A small image classifier, trained from scratch.
Training: soap at rate 0.0035, batches of 128.
Data: trained on Sentinel-2 satellite tiles (TerraMesh), 72500 training examples, 15.9 epochs.
Rows from block 5, named by matrix and row number. Each number is 200 + 30 x the weight over the matrix's rms, rounded and kept within 0 to 999. All counts start at 0.
# convs2: project pointwise conv (model.blocks.5.convs.2.weight, 128x512x1x1), inputs 0-56
convs2.40,179,188,239,176,155,185,236,225,218,239,172,202,188,190,220,239,197,211,217,205,218,172,190,222,211,249,177,184,135,220,139,211,172,237,223,221,188,205,241,165,175,216,240,214,193,236,262,260,134,194,196,188,217,140,150,247,189
convs2.41,179,181,182,196,243,258,209,262,188,161,206,239,199,213,222,192,186,195,186,178,168,207,215,155,164,197,203,217,237,182,179,218,168,218,242,195,166,186,175,176,207,156,240,176,212,209,218,175,231,174,168,211,214,179,186,175,235
convs2.42,214,185,161,191,171,156,202,244,178,188,228,155,181,173,156,233,198,192,194,212,238,218,219,240,197,202,212,211,199,170,147,224,251,197,229,196,134,176,208,179,152,150,246,214,221,247,185,188,197,222,179,199,198,209,174,119,225
convs2.43,152,268,217,242,228,166,174,229,157,231,207,191,195,206,160,206,229,167,181,139,150,164,211,166,161,211,193,121,203,214,200,188,160,190,230,224,192,229,227,234,255,212,173,202,146,245,187,191,199,140,253,208,248,242,198,160,220
convs2.44,239,152,251,192,228,210,196,223,170,189,247,180,239,184,174,197,213,238,180,191,201,213,253,193,166,195,194,198,182,231,235,186,160,193,222,244,256,188,221,183,186,222,182,200,212,210,211,185,209,214,135,174,177,199,164,224,245
convs2.45,183,144,232,219,160,220,236,194,214,264,179,125,247,163,123,166,265,162,179,203,190,220,194,173,180,196,202,190,238,237,143,193,221,201,242,179,215,200,220,121,203,219,183,206,182,201,164,200,241,172,163,213,204,231,223,237,214
convs2.46,183,159,228,203,247,216,219,204,190,273,231,196,264,217,176,195,216,221,193,242,204,216,271,223,198,199,220,307,188,213,209,217,195,177,207,168,188,184,244,210,125,225,153,196,228,203,244,198,241,221,169,223,181,166,229,213,240
convs2.47,205,203,208,221,180,217,193,185,188,209,155,235,171,206,234,264,221,223,191,219,197,218,203,183,225,206,224,189,139,207,212,198,254,199,199,184,220,176,209,211,244,201,230,204,204,276,209,255,245,201,156,185,168,206,199,215,270
convs2.48,173,165,179,151,231,216,187,199,218,162,172,162,243,217,272,179,200,222,204,207,214,162,195,181,187,238,180,226,212,211,155,199,215,215,210,163,158,186,164,203,209,138,219,176,165,152,214,231,211,128,231,163,208,173,195,235,198
convs2.49,209,176,190,205,170,216,204,185,197,184,195,216,228,224,250,146,248,218,230,187,185,189,190,194,188,219,214,230,193,207,180,216,238,196,191,214,205,220,199,235,275,81,176,204,162,229,204,229,210,176,205,146,187,233,182,181,241
convs2.50,154,227,210,246,238,185,205,188,143,142,177,169,198,140,157,185,176,196,175,160,223,199,224,181,191,168,132,212,187,192,244,190,203,166,211,201,225,200,193,186,203,260,230,273,235,273,217,238,212,146,168,202,168,214,222,217,256
convs2.51,201,243,177,228,269,191,246,280,170,137,194,203,250,210,164,219,172,248,175,181,109,228,199,166,191,249,190,218,207,241,225,187,153,267,244,274,172,238,184,210,226,170,235,183,152,215,178,250,262,182,184,249,165,240,182,167,175
convs2.52,172,261,192,200,204,160,176,211,208,146,229,170,210,155,166,221,145,156,225,172,197,230,202,179,198,165,194,193,181,174,222,235,250,156,215,160,208,172,181,209,217,178,156,291,253,220,215,190,177,190,200,191,183,178,152,162,205
convs2.53,237,225,206,136,189,213,190,216,220,224,158,186,201,153,198,179,211,209,167,230,195,207,151,199,158,191,236,213,181,137,268,183,193,254,193,185,189,199,201,237,193,153,230,209,173,222,172,239,207,161,214,187,222,177,257,145,208
convs2.54,213,250,221,200,187,193,188,248,261,195,186,155,139,208,191,157,167,183,229,209,237,193,226,261,183,210,229,216,248,194,233,174,167,208,169,196,215,213,190,234,263,218,164,208,228,241,194,218,149,209,186,211,198,206,175,201,188
convs2.55,174,191,226,195,177,148,214,176,232,193,240,263,181,192,182,243,206,249,139,211,188,252,247,174,218,242,201,240,197,192,200,222,207,180,209,172,226,227,161,233,188,210,141,249,206,209,206,199,197,154,174,157,147,251,215,144,178
convs2.56,219,126,224,264,164,196,195,260,195,184,262,198,156,214,243,159,268,139,222,211,200,245,237,219,206,164,210,150,142,183,195,145,183,185,203,182,240,164,162,182,277,167,213,155,176,240,155,151,191,173,174,167,175,200,204,253,181
convs2.57,184,222,198,177,174,221,201,228,220,153,204,208,171,151,144,199,152,220,213,209,209,149,217,172,244,215,223,218,201,178,184,164,200,214,206,195,150,192,150,215,173,218,237,203,145,189,172,244,236,186,192,199,163,174,261,194,169
convs2.58,157,184,192,199,227,247,226,216,161,208,251,143,184,217,147,246,181,143,174,177,178,172,264,165,190,195,269,232,216,237,198,229,227,192,198,188,231,205,241,197,202,146,228,234,181,216,198,211,186,189,203,190,220,215,225,199,219
convs2.59,194,154,207,152,197,164,200,204,214,254,203,296,177,201,221,210,138,205,217,185,196,198,212,124,263,218,169,211,163,176,196,197,232,176,218,238,208,167,188,165,206,202,267,201,192,147,225,247,192,204,188,188,183,199,188,232,193
convs2.60,169,174,167,229,195,190,256,271,170,153,184,211,163,232,235,187,218,182,156,248,194,139,211,169,257,233,151,239,195,175,217,154,257,218,207,209,230,253,182,171,167,148,226,169,180,129,239,211,148,235,271,166,204,165,196,147,229
convs2.61,232,212,216,210,250,229,204,212,162,174,222,181,181,201,158,158,168,222,175,195,211,197,215,157,156,221,215,188,176,199,228,199,172,147,231,205,196,229,216,246,254,207,183,242,137,235,199,163,223,213,189,135,201,193,177,210,192
convs2.62,186,202,108,224,242,208,238,263,148,169,299,224,252,208,187,193,209,141,211,222,180,202,200,208,179,197,243,220,184,207,180,214,158,198,172,193,176,181,221,211,176,181,270,233,194,150,233,251,194,162,215,181,214,228,217,211,166
convs2.63,256,223,199,171,231,248,233,218,164,163,242,182,169,165,191,203,159,178,148,140,222,240,241,154,181,144,258,188,225,199,187,178,185,181,167,205,200,187,228,186,194,228,189,200,150,170,172,242,207,211,179,222,182,191,227,208,164
convs2.64,218,226,201,232,217,212,161,235,229,202,242,195,204,227,163,166,151,211,166,214,181,168,249,214,196,153,202,221,252,193,227,216,142,168,208,227,251,225,214,181,187,154,215,154,235,171,236,200,187,236,168,221,193,199,189,161,232
convs2.65,128,213,124,183,201,229,207,226,156,228,190,141,198,194,212,179,169,224,213,226,200,110,168,192,225,184,266,157,207,201,221,193,222,205,153,171,176,208,226,229,183,213,158,204,204,200,211,252,270,169,198,239,188,169,192,197,219
convs2.66,188,200,188,207,282,237,180,155,143,208,188,197,171,222,223,213,168,232,210,263,174,171,193,223,206,151,218,130,200,154,209,178,181,236,162,256,220,221,202,217,184,204,201,215,206,207,185,234,197,211,220,194,238,231,207,222,163
convs2.67,197,181,209,212,217,225,233,210,186,211,225,276,185,202,248,169,264,211,175,189,188,207,229,180,200,166,202,163,180,203,216,197,161,240,207,221,184,216,199,206,206,217,198,215,181,231,192,163,229,192,139,145,192,239,243,206,178
convs2.68,185,183,176,204,174,169,218,165,229,252,238,190,182,195,242,180,226,226,278,217,230,244,208,238,240,178,183,161,203,157,173,214,151,172,162,193,200,251,185,198,187,190,215,218,230,195,181,200,181,160,155,188,227,194,229,132,179
convs2.69,162,190,222,261,201,168,183,239,242,239,194,187,188,172,212,213,215,210,273,171,218,170,210,189,229,154,197,176,222,187,158,222,164,176,164,237,258,197,151,179,203,199,179,188,192,161,196,200,246,211,206,203,209,185,237,238,215
convs2.70,193,237,187,230,185,190,215,260,220,174,228,180,163,190,187,213,184,246,207,210,210,211,183,206,201,212,175,207,203,196,221,201,167,199,212,180,247,220,225,191,182,205,238,243,230,200,230,192,214,187,232,212,222,182,190,189,128
convs2.71,222,215,184,202,191,172,147,172,228,229,230,138,189,172,239,258,164,169,220,179,179,236,253,213,171,203,218,222,205,150,145,220,277,173,221,201,186,170,246,219,173,140,185,197,122,210,220,224,198,207,193,86,188,227,153,212,265
convs2.72,276,178,223,203,222,195,168,205,217,228,187,171,195,176,194,248,229,173,107,267,212,158,227,189,203,216,176,199,227,183,217,197,204,217,213,169,184,160,183,201,155,196,208,241,177,227,197,164,240,170,198,233,213,217,214,251,150
convs2.73,215,240,257,219,199,204,186,172,185,180,163,224,154,199,251,216,183,223,156,180,262,221,202,202,202,244,203,206,222,205,184,231,210,212,207,181,216,180,175,183,143,162,222,223,218,279,199,228,218,197,221,177,178,199,168,199,290
convs2.74,183,149,156,244,208,190,132,208,221,204,191,250,167,163,274,184,206,164,196,214,210,206,159,240,231,196,190,211,187,199,161,165,167,192,196,222,175,153,201,139,132,209,171,180,188,276,139,174,140,238,191,186,197,157,193,238,242
convs2.75,238,213,213,167,186,184,194,209,185,216,174,185,215,283,162,218,183,235,185,205,214,213,207,169,200,183,236,225,241,181,240,225,224,176,145,191,213,243,188,218,251,233,172,211,160,229,198,218,164,181,182,198,204,180,234,213,159
convs2.76,212,198,196,213,216,165,155,158,217,197,156,240,195,202,189,206,203,211,163,225,270,179,147,216,202,257,242,237,203,175,209,182,190,168,199,162,317,244,196,182,186,205,187,212,144,237,145,186,206,191,239,174,206,164,212,158,192
convs2.77,210,186,202,159,261,123,181,199,149,177,184,200,201,214,198,190,154,265,161,239,205,187,205,218,204,180,193,213,176,201,143,146,164,147,261,179,284,176,191,213,211,179,228,182,187,168,211,223,197,210,183,148,190,192,163,208,226
convs2.78,234,229,214,207,141,230,179,215,182,209,225,189,197,164,213,182,226,247,205,196,242,197,270,220,202,223,194,202,232,212,200,188,208,165,150,182,209,216,152,177,182,184,173,153,184,192,188,193,204,221,158,192,166,211,172,218,191
convs2.79,179,182,169,194,207,244,244,216,186,199,229,217,138,173,231,252,175,223,151,142,250,222,186,225,221,182,216,184,166,201,208,214,151,222,158,170,244,182,191,184,210,180,249,126,187,214,243,206,205,155,230,189,210,217,211,232,158
convs2.80,243,182,195,191,139,204,221,233,173,216,213,213,218,187,194,200,202,213,179,203,171,167,213,164,241,236,210,211,199,168,196,208,196,197,232,213,220,168,172,192,196,224,205,244,234,180,198,214,179,204,190,220,233,184,224,181,219
convs2.81,252,160,160,241,226,226,218,198,239,166,204,196,213,218,170,240,186,167,169,257,169,162,253,155,212,203,212,218,185,212,182,185,170,171,221,215,243,249,201,222,183,191,270,227,187,217,270,191,207,219,185,235,216,238,236,178,199
convs2.82,150,260,184,187,193,221,166,211,161,167,234,230,204,204,173,204,197,212,159,184,202,228,191,189,197,158,179,196,167,214,238,196,193,166,180,131,210,173,199,167,214,236,243,143,208,188,170,166,204,200,218,165,208,154,189,165,219
convs2.83,231,230,181,176,212,185,157,164,162,208,213,172,150,197,177,220,270,211,218,166,210,189,173,190,232,191,110,216,130,219,210,230,182,176,185,178,204,238,247,168,152,199,160,219,158,248,225,204,255,189,183,217,196,206,177,198,197
convs2.84,156,202,135,191,215,181,180,176,212,221,196,236,207,214,224,145,169,232,205,204,254,212,220,196,236,186,227,245,241,177,197,175,203,158,241,158,210,204,224,207,213,264,218,195,186,241,188,177,203,212,249,160,174,183,188,263,161
convs2.85,180,161,218,200,254,207,155,197,216,201,194,160,137,152,239,215,173,190,210,220,185,236,156,174,169,161,216,261,235,174,204,159,194,203,216,221,211,201,225,193,182,220,158,190,199,193,163,203,252,221,244,202,185,167,215,115,192
convs2.86,197,184,186,204,187,209,176,186,236,170,194,211,143,162,184,198,219,158,209,161,198,157,214,250,193,199,197,130,185,238,179,182,185,237,209,275,234,241,194,173,124,177,146,207,241,196,166,223,182,202,196,143,213,233,123,200,192
convs2.87,203,135,227,227,195,202,169,187,176,213,264,214,167,246,221,195,250,222,201,199,185,192,216,169,185,226,161,188,199,222,169,202,256,240,258,180,210,193,117,276,197,250,173,249,125,254,204,212,212,193,185,170,190,196,199,204,186
convs2.88,197,157,235,173,210,209,228,205,258,224,186,220,233,144,232,207,184,141,201,198,200,161,180,232,243,168,199,235,212,208,211,228,210,157,182,221,250,203,180,156,219,141,192,166,159,210,245,207,210,204,221,137,213,199,242,184,193
convs2.89,155,230,178,141,238,171,263,216,262,203,253,211,223,152,207,195,194,155,130,205,243,253,219,218,193,189,251,161,181,193,179,147,223,166,196,246,213,169,172,149,207,218,143,215,124,235,195,192,194,190,207,226,215,142,151,185,187
convs2.90,208,169,238,162,156,219,239,140,174,273,214,211,172,214,192,226,254,212,232,165,211,262,193,164,171,232,140,217,185,209,237,192,227,159,200,186,170,194,134,194,188,188,251,207,217,179,237,200,181,246,215,182,206,221,219,222,223
convs2.91,170,145,132,242,179,214,194,173,232,210,168,178,251,230,213,254,205,226,191,255,172,162,231,186,207,232,141,209,171,247,188,184,133,226,162,181,245,218,168,219,168,193,227,299,135,268,150,182,236,208,175,187,148,189,168,230,189
convs2.92,151,178,172,194,215,184,192,175,196,172,254,187,193,177,189,191,236,201,135,141,191,146,187,182,210,177,203,212,175,212,204,219,147,249,195,203,187,247,193,177,195,226,212,203,176,185,161,207,189,171,174,176,185,200,210,184,193
convs2.93,204,211,174,146,169,236,200,186,189,197,146,200,165,209,187,199,187,229,173,239,167,200,214,175,195,136,145,234,162,179,182,225,207,153,238,237,188,142,190,180,263,218,219,178,172,166,193,163,139,186,266,191,211,218,181,177,225
convs2.94,204,213,167,195,201,184,192,171,163,185,212,160,188,164,201,168,180,192,220,150,180,144,222,201,117,202,176,189,194,220,233,188,179,201,191,209,181,221,211,195,249,184,217,218,165,188,225,175,230,182,202,185,216,263,199,170,148
convs2.95,191,156,155,224,139,203,200,162,181,202,139,200,204,209,230,193,202,200,189,164,188,223,213,244,174,191,205,185,220,221,170,157,243,192,220,204,184,218,214,169,182,147,254,182,180,199,194,221,191,210,181,204,167,242,178,228,187