A small image classifier, trained from scratch: 72500 training examples.
Rows from expert 5 of block 9, named by matrix and row number. Rows with one number belong to one neuron. Each number is 500 + 50 x the weight over its row's rms, rounded and kept within 0 to 999. All counts start at 0. Numbers have three digits each. After the name is the row's rms in percent of the matrix's.
# up: expert up (model.blocks.9.mlp.up, 8x512x256), inputs 128-255
# down: expert down (model.blocks.9.mlp.down, 8x256x512, transposed), outputs 128-255
up.261 096:395572512537494495468405478500455535501463528425506567413550472407529383400445524415520526525547452432435513553454577425494427555546458611508494486412490491491520537476492532508592478506594500525429501531522476556509588536458475521576435439542506469522525533433617575491580496507558514432488478481593498516645549562438463520536443494553551499480491449542485576527451461506505486559546
down.261 091:581616405466433547505555469542468502428492497573513585496509588479530560567501446544490560548554499486440480445469530492478506481494486449566476509459437452413483544402534492411436494545518493489497479557517539526490510478485553499516537487476571544468495491443413494510571530435424469537441503547525498504523472481518566486540515502490497433467453453519504559471450468465457420533486
up.262 104:543415519501496541573554506421447498382383465487504422470506489472484497403536461437522552450491506468497507467491508514466476463470505472483575484507552681609459504547512465470395491394535562457470547473508638590598512472501454524459474394500469519514438521515506437493488478479454511429495505441483584483516495540585601530482372452527500530592464480542522393509570533523561513458531
down.262 096:496436574604556543428528517537529441376438564501491464558550444532495421543459522442493513550466557471543454484457500487511366532554563480504536480437524525454514487489505440588507544540456511432505536568466518506434471516550447439418442607575490459509555444593494514500563516483506399477501526504398450514475490573478560499516508434548506405545573488509484550468521433423584464456461
up.263 101:519514515514454522526454476542507474527475510420427473462535444590493473553437514418567476405477517530515533503536505521560529491408471443609500519540438423389430459497491530494502523566545510385504487538470495518441517495585448558474519546440489488480460491519435523435474462502522390429554504556430483527512489454465613424511518566548426588515413493513496553458520542448521539525579
down.263 100:523575439524471416467543441624459451502520446524467506495485405393480576501575537590478503471596627492465510510582427572372544408539478506490502484565490482429516573484490581493489425548490540470450404466558469383431529486444524537624530532425508535527545498473524479509509486548465591430466474567471491569490540459507476415508561499545549490442528458479542494494524532544617529455546
up.264 102:536441510473484485396504494623576510506573454560514411430442487520543513554518402464505540480430636440466382515562522527492562505583516593526574455483464450447478488473497458480409512470498498405403433489542473560468482455435463545472415446494511441550488456555446526473529515551600417511490537481486490584538529512507467554525536485510473566509589485493585647563490419489450443603497
down.264 105:592579467412454442542464362584563405575586475539482489509457506418443581483446464422518563490506451461545500586434534516550433494481476552501586500504497472510469475500462458509450461558574508549444525430502561429572625520442506465503463506521495467537552497529505554503507410563521508526577451373520538448499523476420553526483539556535525433458496453505507517504519599508527497508492
up.265 105:513497513536564534421529526482453523569562441546507486501458502475393496486450421440598541524510568481475516373533445496430485518548372491551523489484519491550421426575557512477414456507576450435499475544481559508464475491442446586561430468491580500525542467451467518411486520521495450536536623578545471465524558555502461488563442452442543546506468451464526468532563493531524617452494
down.265 100:470488537417452483462511496557526476525446517488423555496593517425469452501475431485525439500550375469469525440549442448450547437451507582463501460425518502552515456614540460442490542547483581475467571389470481456523467472504461587499424484567484442457501441475500509537453406477490458448402440556587566473519602479436571506616521438522586522557506504411490465567541454438490526528444
up.266 107:492528500591554555508509561537507533499474490449544509546498522433514530470468476461539482507485527312480468502400492558440583459511405440536476543482588553366533476493476597463541562532431441484504516473493416537444478529529480425474408550476413500421426478476479525457480562529479458455545414487534479576441505480574452497556473605514509460440527455486576448516471471506456527513511
down.266 101:546555497559469541425573531472511516535595416533532490510468491566500427511496459542477541416540552481478524516570558453565514489519495496449487571535514512545509389455423417516426534526471483459607469518525428479453479381547483567452465520471437579509411456378545557564484501501532518398521515455450404455461557488524470482638520498487457506522473493479496472505452495490566513428527
up.267 100:586429479503474547410521577415522487367520491444448474503491598563545514548504580607515434567589362481483481515431506458401529616555446478547522476513510627486500512470584489499464490600435518473398441437438427499482506479548479453508541517499485491514516466476525458479526537449405505481524504513533499457438439510469501389521460486507521481543448523487526477505530544514477460628576
down.267 101:557527531452561497471521495511482486426476471473465493536530529532524526498553536365537505446521457483456520583524456534436556565522536530612453520520502548330478533499584424517524432488618453450507442541519481515568489513510488496528460405419571504475634595382485482557457528446555494552570499524385481454456405513540533395417519507500474492527464492506490514519513468506479549518490
up.268 107:455507533527542518478461519536450491451580535571501439532492452472657447464555500421483511480467548541573504546499474516484430547572442521530541603545501530419540537495547462536511472468514583490484503537496453602530555491348481440465500421528586452487471486474546540523550628516527388557502494524516473559515400543581545544543519471452503513468651547416589576392529521468601560530428
down.268 098:475556474484576455528543515508433434568442474466493471473486416567483374565536537484424560441506455427420529479401545480552454459512439420502585365524625449566607595480329536515518543496479458519448427507484569471414511533450490514516500440491477522542568503524440545482626568398435491481474542498545522539469509538559444437476444484533572491486488524486490463493506536611463524418427
up.269 099:449502482469508543515424491532504511533595528454445388542525531542493532482527542488535549474550524571505472445529452427525478443440522541479537554364431471506473534479445484530598454461432459504422500442498397530591507487579493556511482490533550563463514508466521581502533477500430542440455542399439592530549463561495554569416502527551546435441481517580559493524442557501444462563486
down.269 100:468459486520544481517524520519452479519505467471541489528531563547492494510509533411459518538596408517492447470513472473549534482446456500538461534533467508428535441554478442516539506517498614502465484624441520500451512544456431490423576561372490527444544544449488498532549481544558471417378479534581516485507473488423498552390595458419588477470554510403483428460508528497490441490510
up.270 104:471508520433474515454515539551595437386610590468448463485396461449467516472516544562478530475443527464377544470474397502487437536499538521536482565527517595445537445579527457432519557439503458546577405436493535463532529488440528470391401515559502605525450438481579455447466519510470531457512478425548622502495499450427510469525541381462502481531496574483512430513440578455475547490534
down.270 100:350505502547497539461482528500511521468487485479452475454453412521478595529609533498346478490563518623527589626462633474451588546431378555470510540510424483507491459492513476526446572530498557459523463498464568486488500477464490425496452436565528522536498594498570531450450460488498480487574487537515563474475478506433411553501499525530499577466526540604533454454417485496498463550552
up.271 095:430485478430521430483488477508535515461474470411505487510522453478452528472506548537558456660491509552506544569449477536482546476567495373521504536555478602531542551530496506508574490439484522477395432430604470380553447540459565417518449482553479520476489531492485454481517439565461509556615453547550525407452572541601486465533421414465538524543503525534531514475536512534527521509511
down.271 099:593507423544495573449381415502550522519528472498500507504468440564474422541452466539470548535497491490499402529523518511505493499513469456514480551449534468500429604427433552425496536549456525540423529484461469496474515526564415504512446591502455507447469472523540491393548496438603501504632475498549524542522555465460409481577456488449418509414614509534482472547521613484476455489494
up.272 098:527478487478490551443501574493456478503424389538471412504618525449479509439487353461533481501483484531564515481500475473531493509556473598435528470476595456545521479552569504493537579469460469492484461560535422498575447429477536442524540481542482519607496440467501543521461524387500444530627525483494509510391545534491519478464481550528532451440468523465408524485532514509480500540494
down.272 098:587469489503402445528462523584431417436514584454614485463408419535507500500542491436500503567459485446441464469508497410569491457615482498497509536447474510472593582499502520495541575576605496449532527644523458483410505503484444486465511441571546531454458519395469575555546497547488454422536551540489512513593498539532526463456390508590485510563423523512579417491392516491513560419472
up.273 100:503381510521550541562502445539620459585440560485523444454564574519478549547538509508450439463489534518435483576539509613633522488503588472505533459422445547470572476429497533478516522467421506489547557513520523469505424459514555454417485492495460471518537406486513484416522472533478400454498498529531533497480599456513564469459512456477480480535485436446475515485498552515484484498565
down.273 100:498458553530487504530453482523490542583448484429543554501543494451611531547451521377385510557471530520499526511556523527477441484435561460519557505439424503550492431481505472478516472501411480546437516529508586506527474496492491532516435382565469489534426415570511513582514452490526450488535465649650571509441474505532469448495533490458502445414577401512549441457412553480456516424466
up.274 097:524564558497517518493525526541474491512437470448498484459462479533411560561538493540532400504547523439394593421458511490501505566562529493586433443497466481523444581536437553541500513522617457441488496558551471538451525562442382524510538483543513443547527547470541593507569518541434473580516584471501488526501512456435485512456454499594570460526510482544496635524612539427516573414389
down.274 095:590490558556457457491482550559517449443484579540509574546503523510519496515507555542520469453442430423477502514444533454530578482528484527532419451546430465539543530548592508431429453432413524492520600481534488558442434503548556508546497414487512492501604446461516511459471498606571601405562459470568494459423471491484437445434484566530543464465573438441550550536495559594566498587573
up.275 097:415477487516556596529495444457465549460551505520560576523447413492546515558563575486590478453489466432467442474400502525461533434407521525447502540494392428532391503538486419479530522422513486503533542512398404503450491560480400496456476482425460580492534429511525548443534453496564474429449505518544506479455476457499540490475519481501519591508440479499453468458445511409450452542523
down.275 103:522548415555556481326560514540488441482582538532486545519528507487573513576494637453481488471467487523413568543604456469461581509509536570489462466462520521481541506432498488493466578489550531422553473475538569577422519499530551491437458519480606512488510532556554480561492589504542521534464561410389497419434427457556546510418496448537576445511515494470571468451509477502557407444441
up.276 102:476495469530515520523609529547507522451458549512565547555525524521522437493503519489457532511514544503524467595413572417462529516512590570525564511446507424558462485565474492594560562469547521457620487494509494507547541473546554432380470569509529439433519517488435537548476515477545476487531499441441544555517579525462477436497485531468447528396491480517444452491481459545527506501461
down.276 098:418478549416544554546509521510476420556524462495502625501547534503428441440565395478390489528519565468412489529463534495566461515386519558448529439448587559474535495505511550497462474442430531519535525451451499537531511487551453419477523509494588518567468388518580529501456480504448483545518476454568419485470502469504476471476528550525519490394408535476490484479514483571466520468441
up.277 098:473543495521501519561557491555542464527471503570519576507439568429462494516458549521523532504406571481477469519494470506424553485508475566513509467488512518470568438559449540582508461456478399536502473612551544532553447534582512515484475374436527557467549579448535488511480516499500491500494523501472484451509524484480582499459488566555437516552475431438481492554607590425564518490500
down.277 102:509452519618434493528512426616561438608536483456591494564438493517571512546497519503467490598494403468547417503518484402515442593545473580506465479521544415426511492456461386477479555505493439540495507478492456538512463517395470484373495567519463521445513483456432476455511509573447501591530485416565492466574494524515482554413568570453516501464548511489518494535513490493476516542524
up.278 099:506573458474543558469455508516491467519482419604505465534462528421486511579474516557487418548539507475560524511467472582514495467552554504455440483447477535453509460545516473419633468515430478462459562435522461482553525500409543536491440446540427530512495482484407507380479502468568571499501525463555542533530451436537439489559438518500503503507539441514453494450573489479548543553472
down.278 105:477608553527487554563506510534459432504473426489539568503519570574482559438463436521469424498583549545562540619492455527501460484520597563461435582594499531610480488516460483480518569437523547455511500442495497512505436496465558489499620487453561561529452590536551381386523455560519467496483490417488486509510524413354539503558406548374459528495482575427501505489538552511476526488522
up.279 098:536545424457516596529527571513448487482583436469402610526513523468483524561472527536495449468474492467506572400468511458488582529443423497468508593518455476541466513411481561442528471495516439559487419441520513482457514497456449403528480521469574515532417387465519412465474603511521505556538462525508496505472428484511460450491440401473444512498506471441468470575552497470552495574471
down.279 097:506463563442504472543510500601412500478485552532507490515410492419521492519440518539377535551544468486470483549528513481494442512508413482543558466518538540444544544471541377467590450497472516470570437427485542557474536558486476552536560498548524527531518521507520524533506547552439539594492437446550541447554470534493413562521475442551488485524508445480589543633507509577508572526568
up.280 097:376561486538541533484511441465426565542550443520540547556558483475548493515475464390543557553530569433550480460490558605428533488570510398483542381516473513494477558485498503546560519497484494543498496557437478540463468543514511510454515481487490443444444477518423494504547597470505521470534425484500512497435434419592508536451458439426414389573487509518503510491515423536521598438480
down.280 094:446451421482542519551464488517478624481580563442419458522565463546593484533544499438493495512497472408550423467444648443413565516508419492475568531481530494444453510488498544559420486516416499431459465454547518491549431528495558477476441466568600507536551491505528572558488409523493563533509578392484558488460462534503558512566500508506529467560583499538604547517545487494394473431448
up.281 100:404572509383540453521500517483468566598547624561469540430397511439586489477456429537454457552509573458491463389499415481492537527591481447541582491451598579542473511457535534390498581455544467463422493388529571554556507443454456513560540509470548412560564542428547480423488428445483451491475396419420478444393494591514605521478472523537584484500454496504486442574526473411560529457494
down.281 100:562577495508569505467565510469510494506521506488566456472505508487454431586545487481458452533445506430407504465522570479619437456518456513475556427557531528439486431529486584488494487534485566459458462522439426562527546575604537515416642480517525451542529427475488513508483469536424465451496538518564405550482469454455458422519506542578449479477520581533524445461550483540433433588495
up.282 099:506521520531580544475428480555494415480455455483577484486524553518560531506452436472508394541441597471638535444473495471511586477472511579565443415540609536502622452489612466484444504507446458494501466447495436525531539530559514539555535544457561429559512418500510533532456460531606506554501452575534464514424436474471453463527481555435525482528511453382504508470502492518488549431511
down.282 104:581515488432537487482507482555536505473440551445520566466537511501608415513531495478509499540512410527516391423522492457547470496472562496475517622463480512471554513459464569514475508445603480493480485481478498568515592496441543452540608440596606436501440511477522376544468516423592497456504454477527465552496544557452509498559456520443409524570578424546472444466464513471532529568492
up.283 109:568501574498507486493485504489455492517457465558464437463490528522515529550452436537477444345571528497490540572476508530532459509603479537526420459539510552462480533475483458482418505494476428520382495541476626530532491553517515535471555527503461552521482499479437438589436572506506437495544504521535410404435469563419569563538542483518473487459569535467424518559424444429499465537581
down.283 101:533476510416456438577546488566532509452583516439580508607420469558589562549536553553472413424478563466434438540526418513526609353463460595420474494500487418488522470372533549526576436509574481524457458494487501526435452510427530555535512395435436477444423485477519389459502565530525392438483584468460483503467424511418591556508514442466457458439456469475466516503514465510536498549542
up.284 104:562477451583468469503507506516498517481485519496481428485509486458417509497479435525471426510549563378544467463429585436510559550536435571498562512524590434629606448385542453495523528474477639507493522352499555520454498436447553491507551483528503491523444494533455529508450510460448535550450421513469535422509530594484469472549504441392429607452465562553500507484397458518436434473528
down.284 105:516517516581463490526456514492514518498518536514473580398498489487533482565417531415544528522554541529406515443520498507431491489434529524509474494430434573488490483483540562536500478466525505525536435637526502483456515492502532557472481372565545501528535476550359541488574542533532533502479458572512417541507554466418487577608547503520494515546514492560470524425529457573493418459507
up.285 096:471563525562465555495444522533495556590433449417472445518499475537385550501467495486485520417503580510622456417461435473452469489478494486530511579438495513495504469486550554509540556549461570473515458523505441469460521545605496504502375465525437536516484584472491463444493403433519482505482470490497516487402597463537491459491446552474465517425520407469558470525561502518463474539486
down.285 102:496630480438478378548474468546571487498518426520458518532506534485471507491476433597503487458527432482524494582454508514465434529451420538502482521512535588579648575482610519531549447548361493479486561448454501470507533504487545498523503449432523452491562489469374543436581448517405465422512432509521509609599551541473489484461577588567549360520529473409479476491437535444568527447594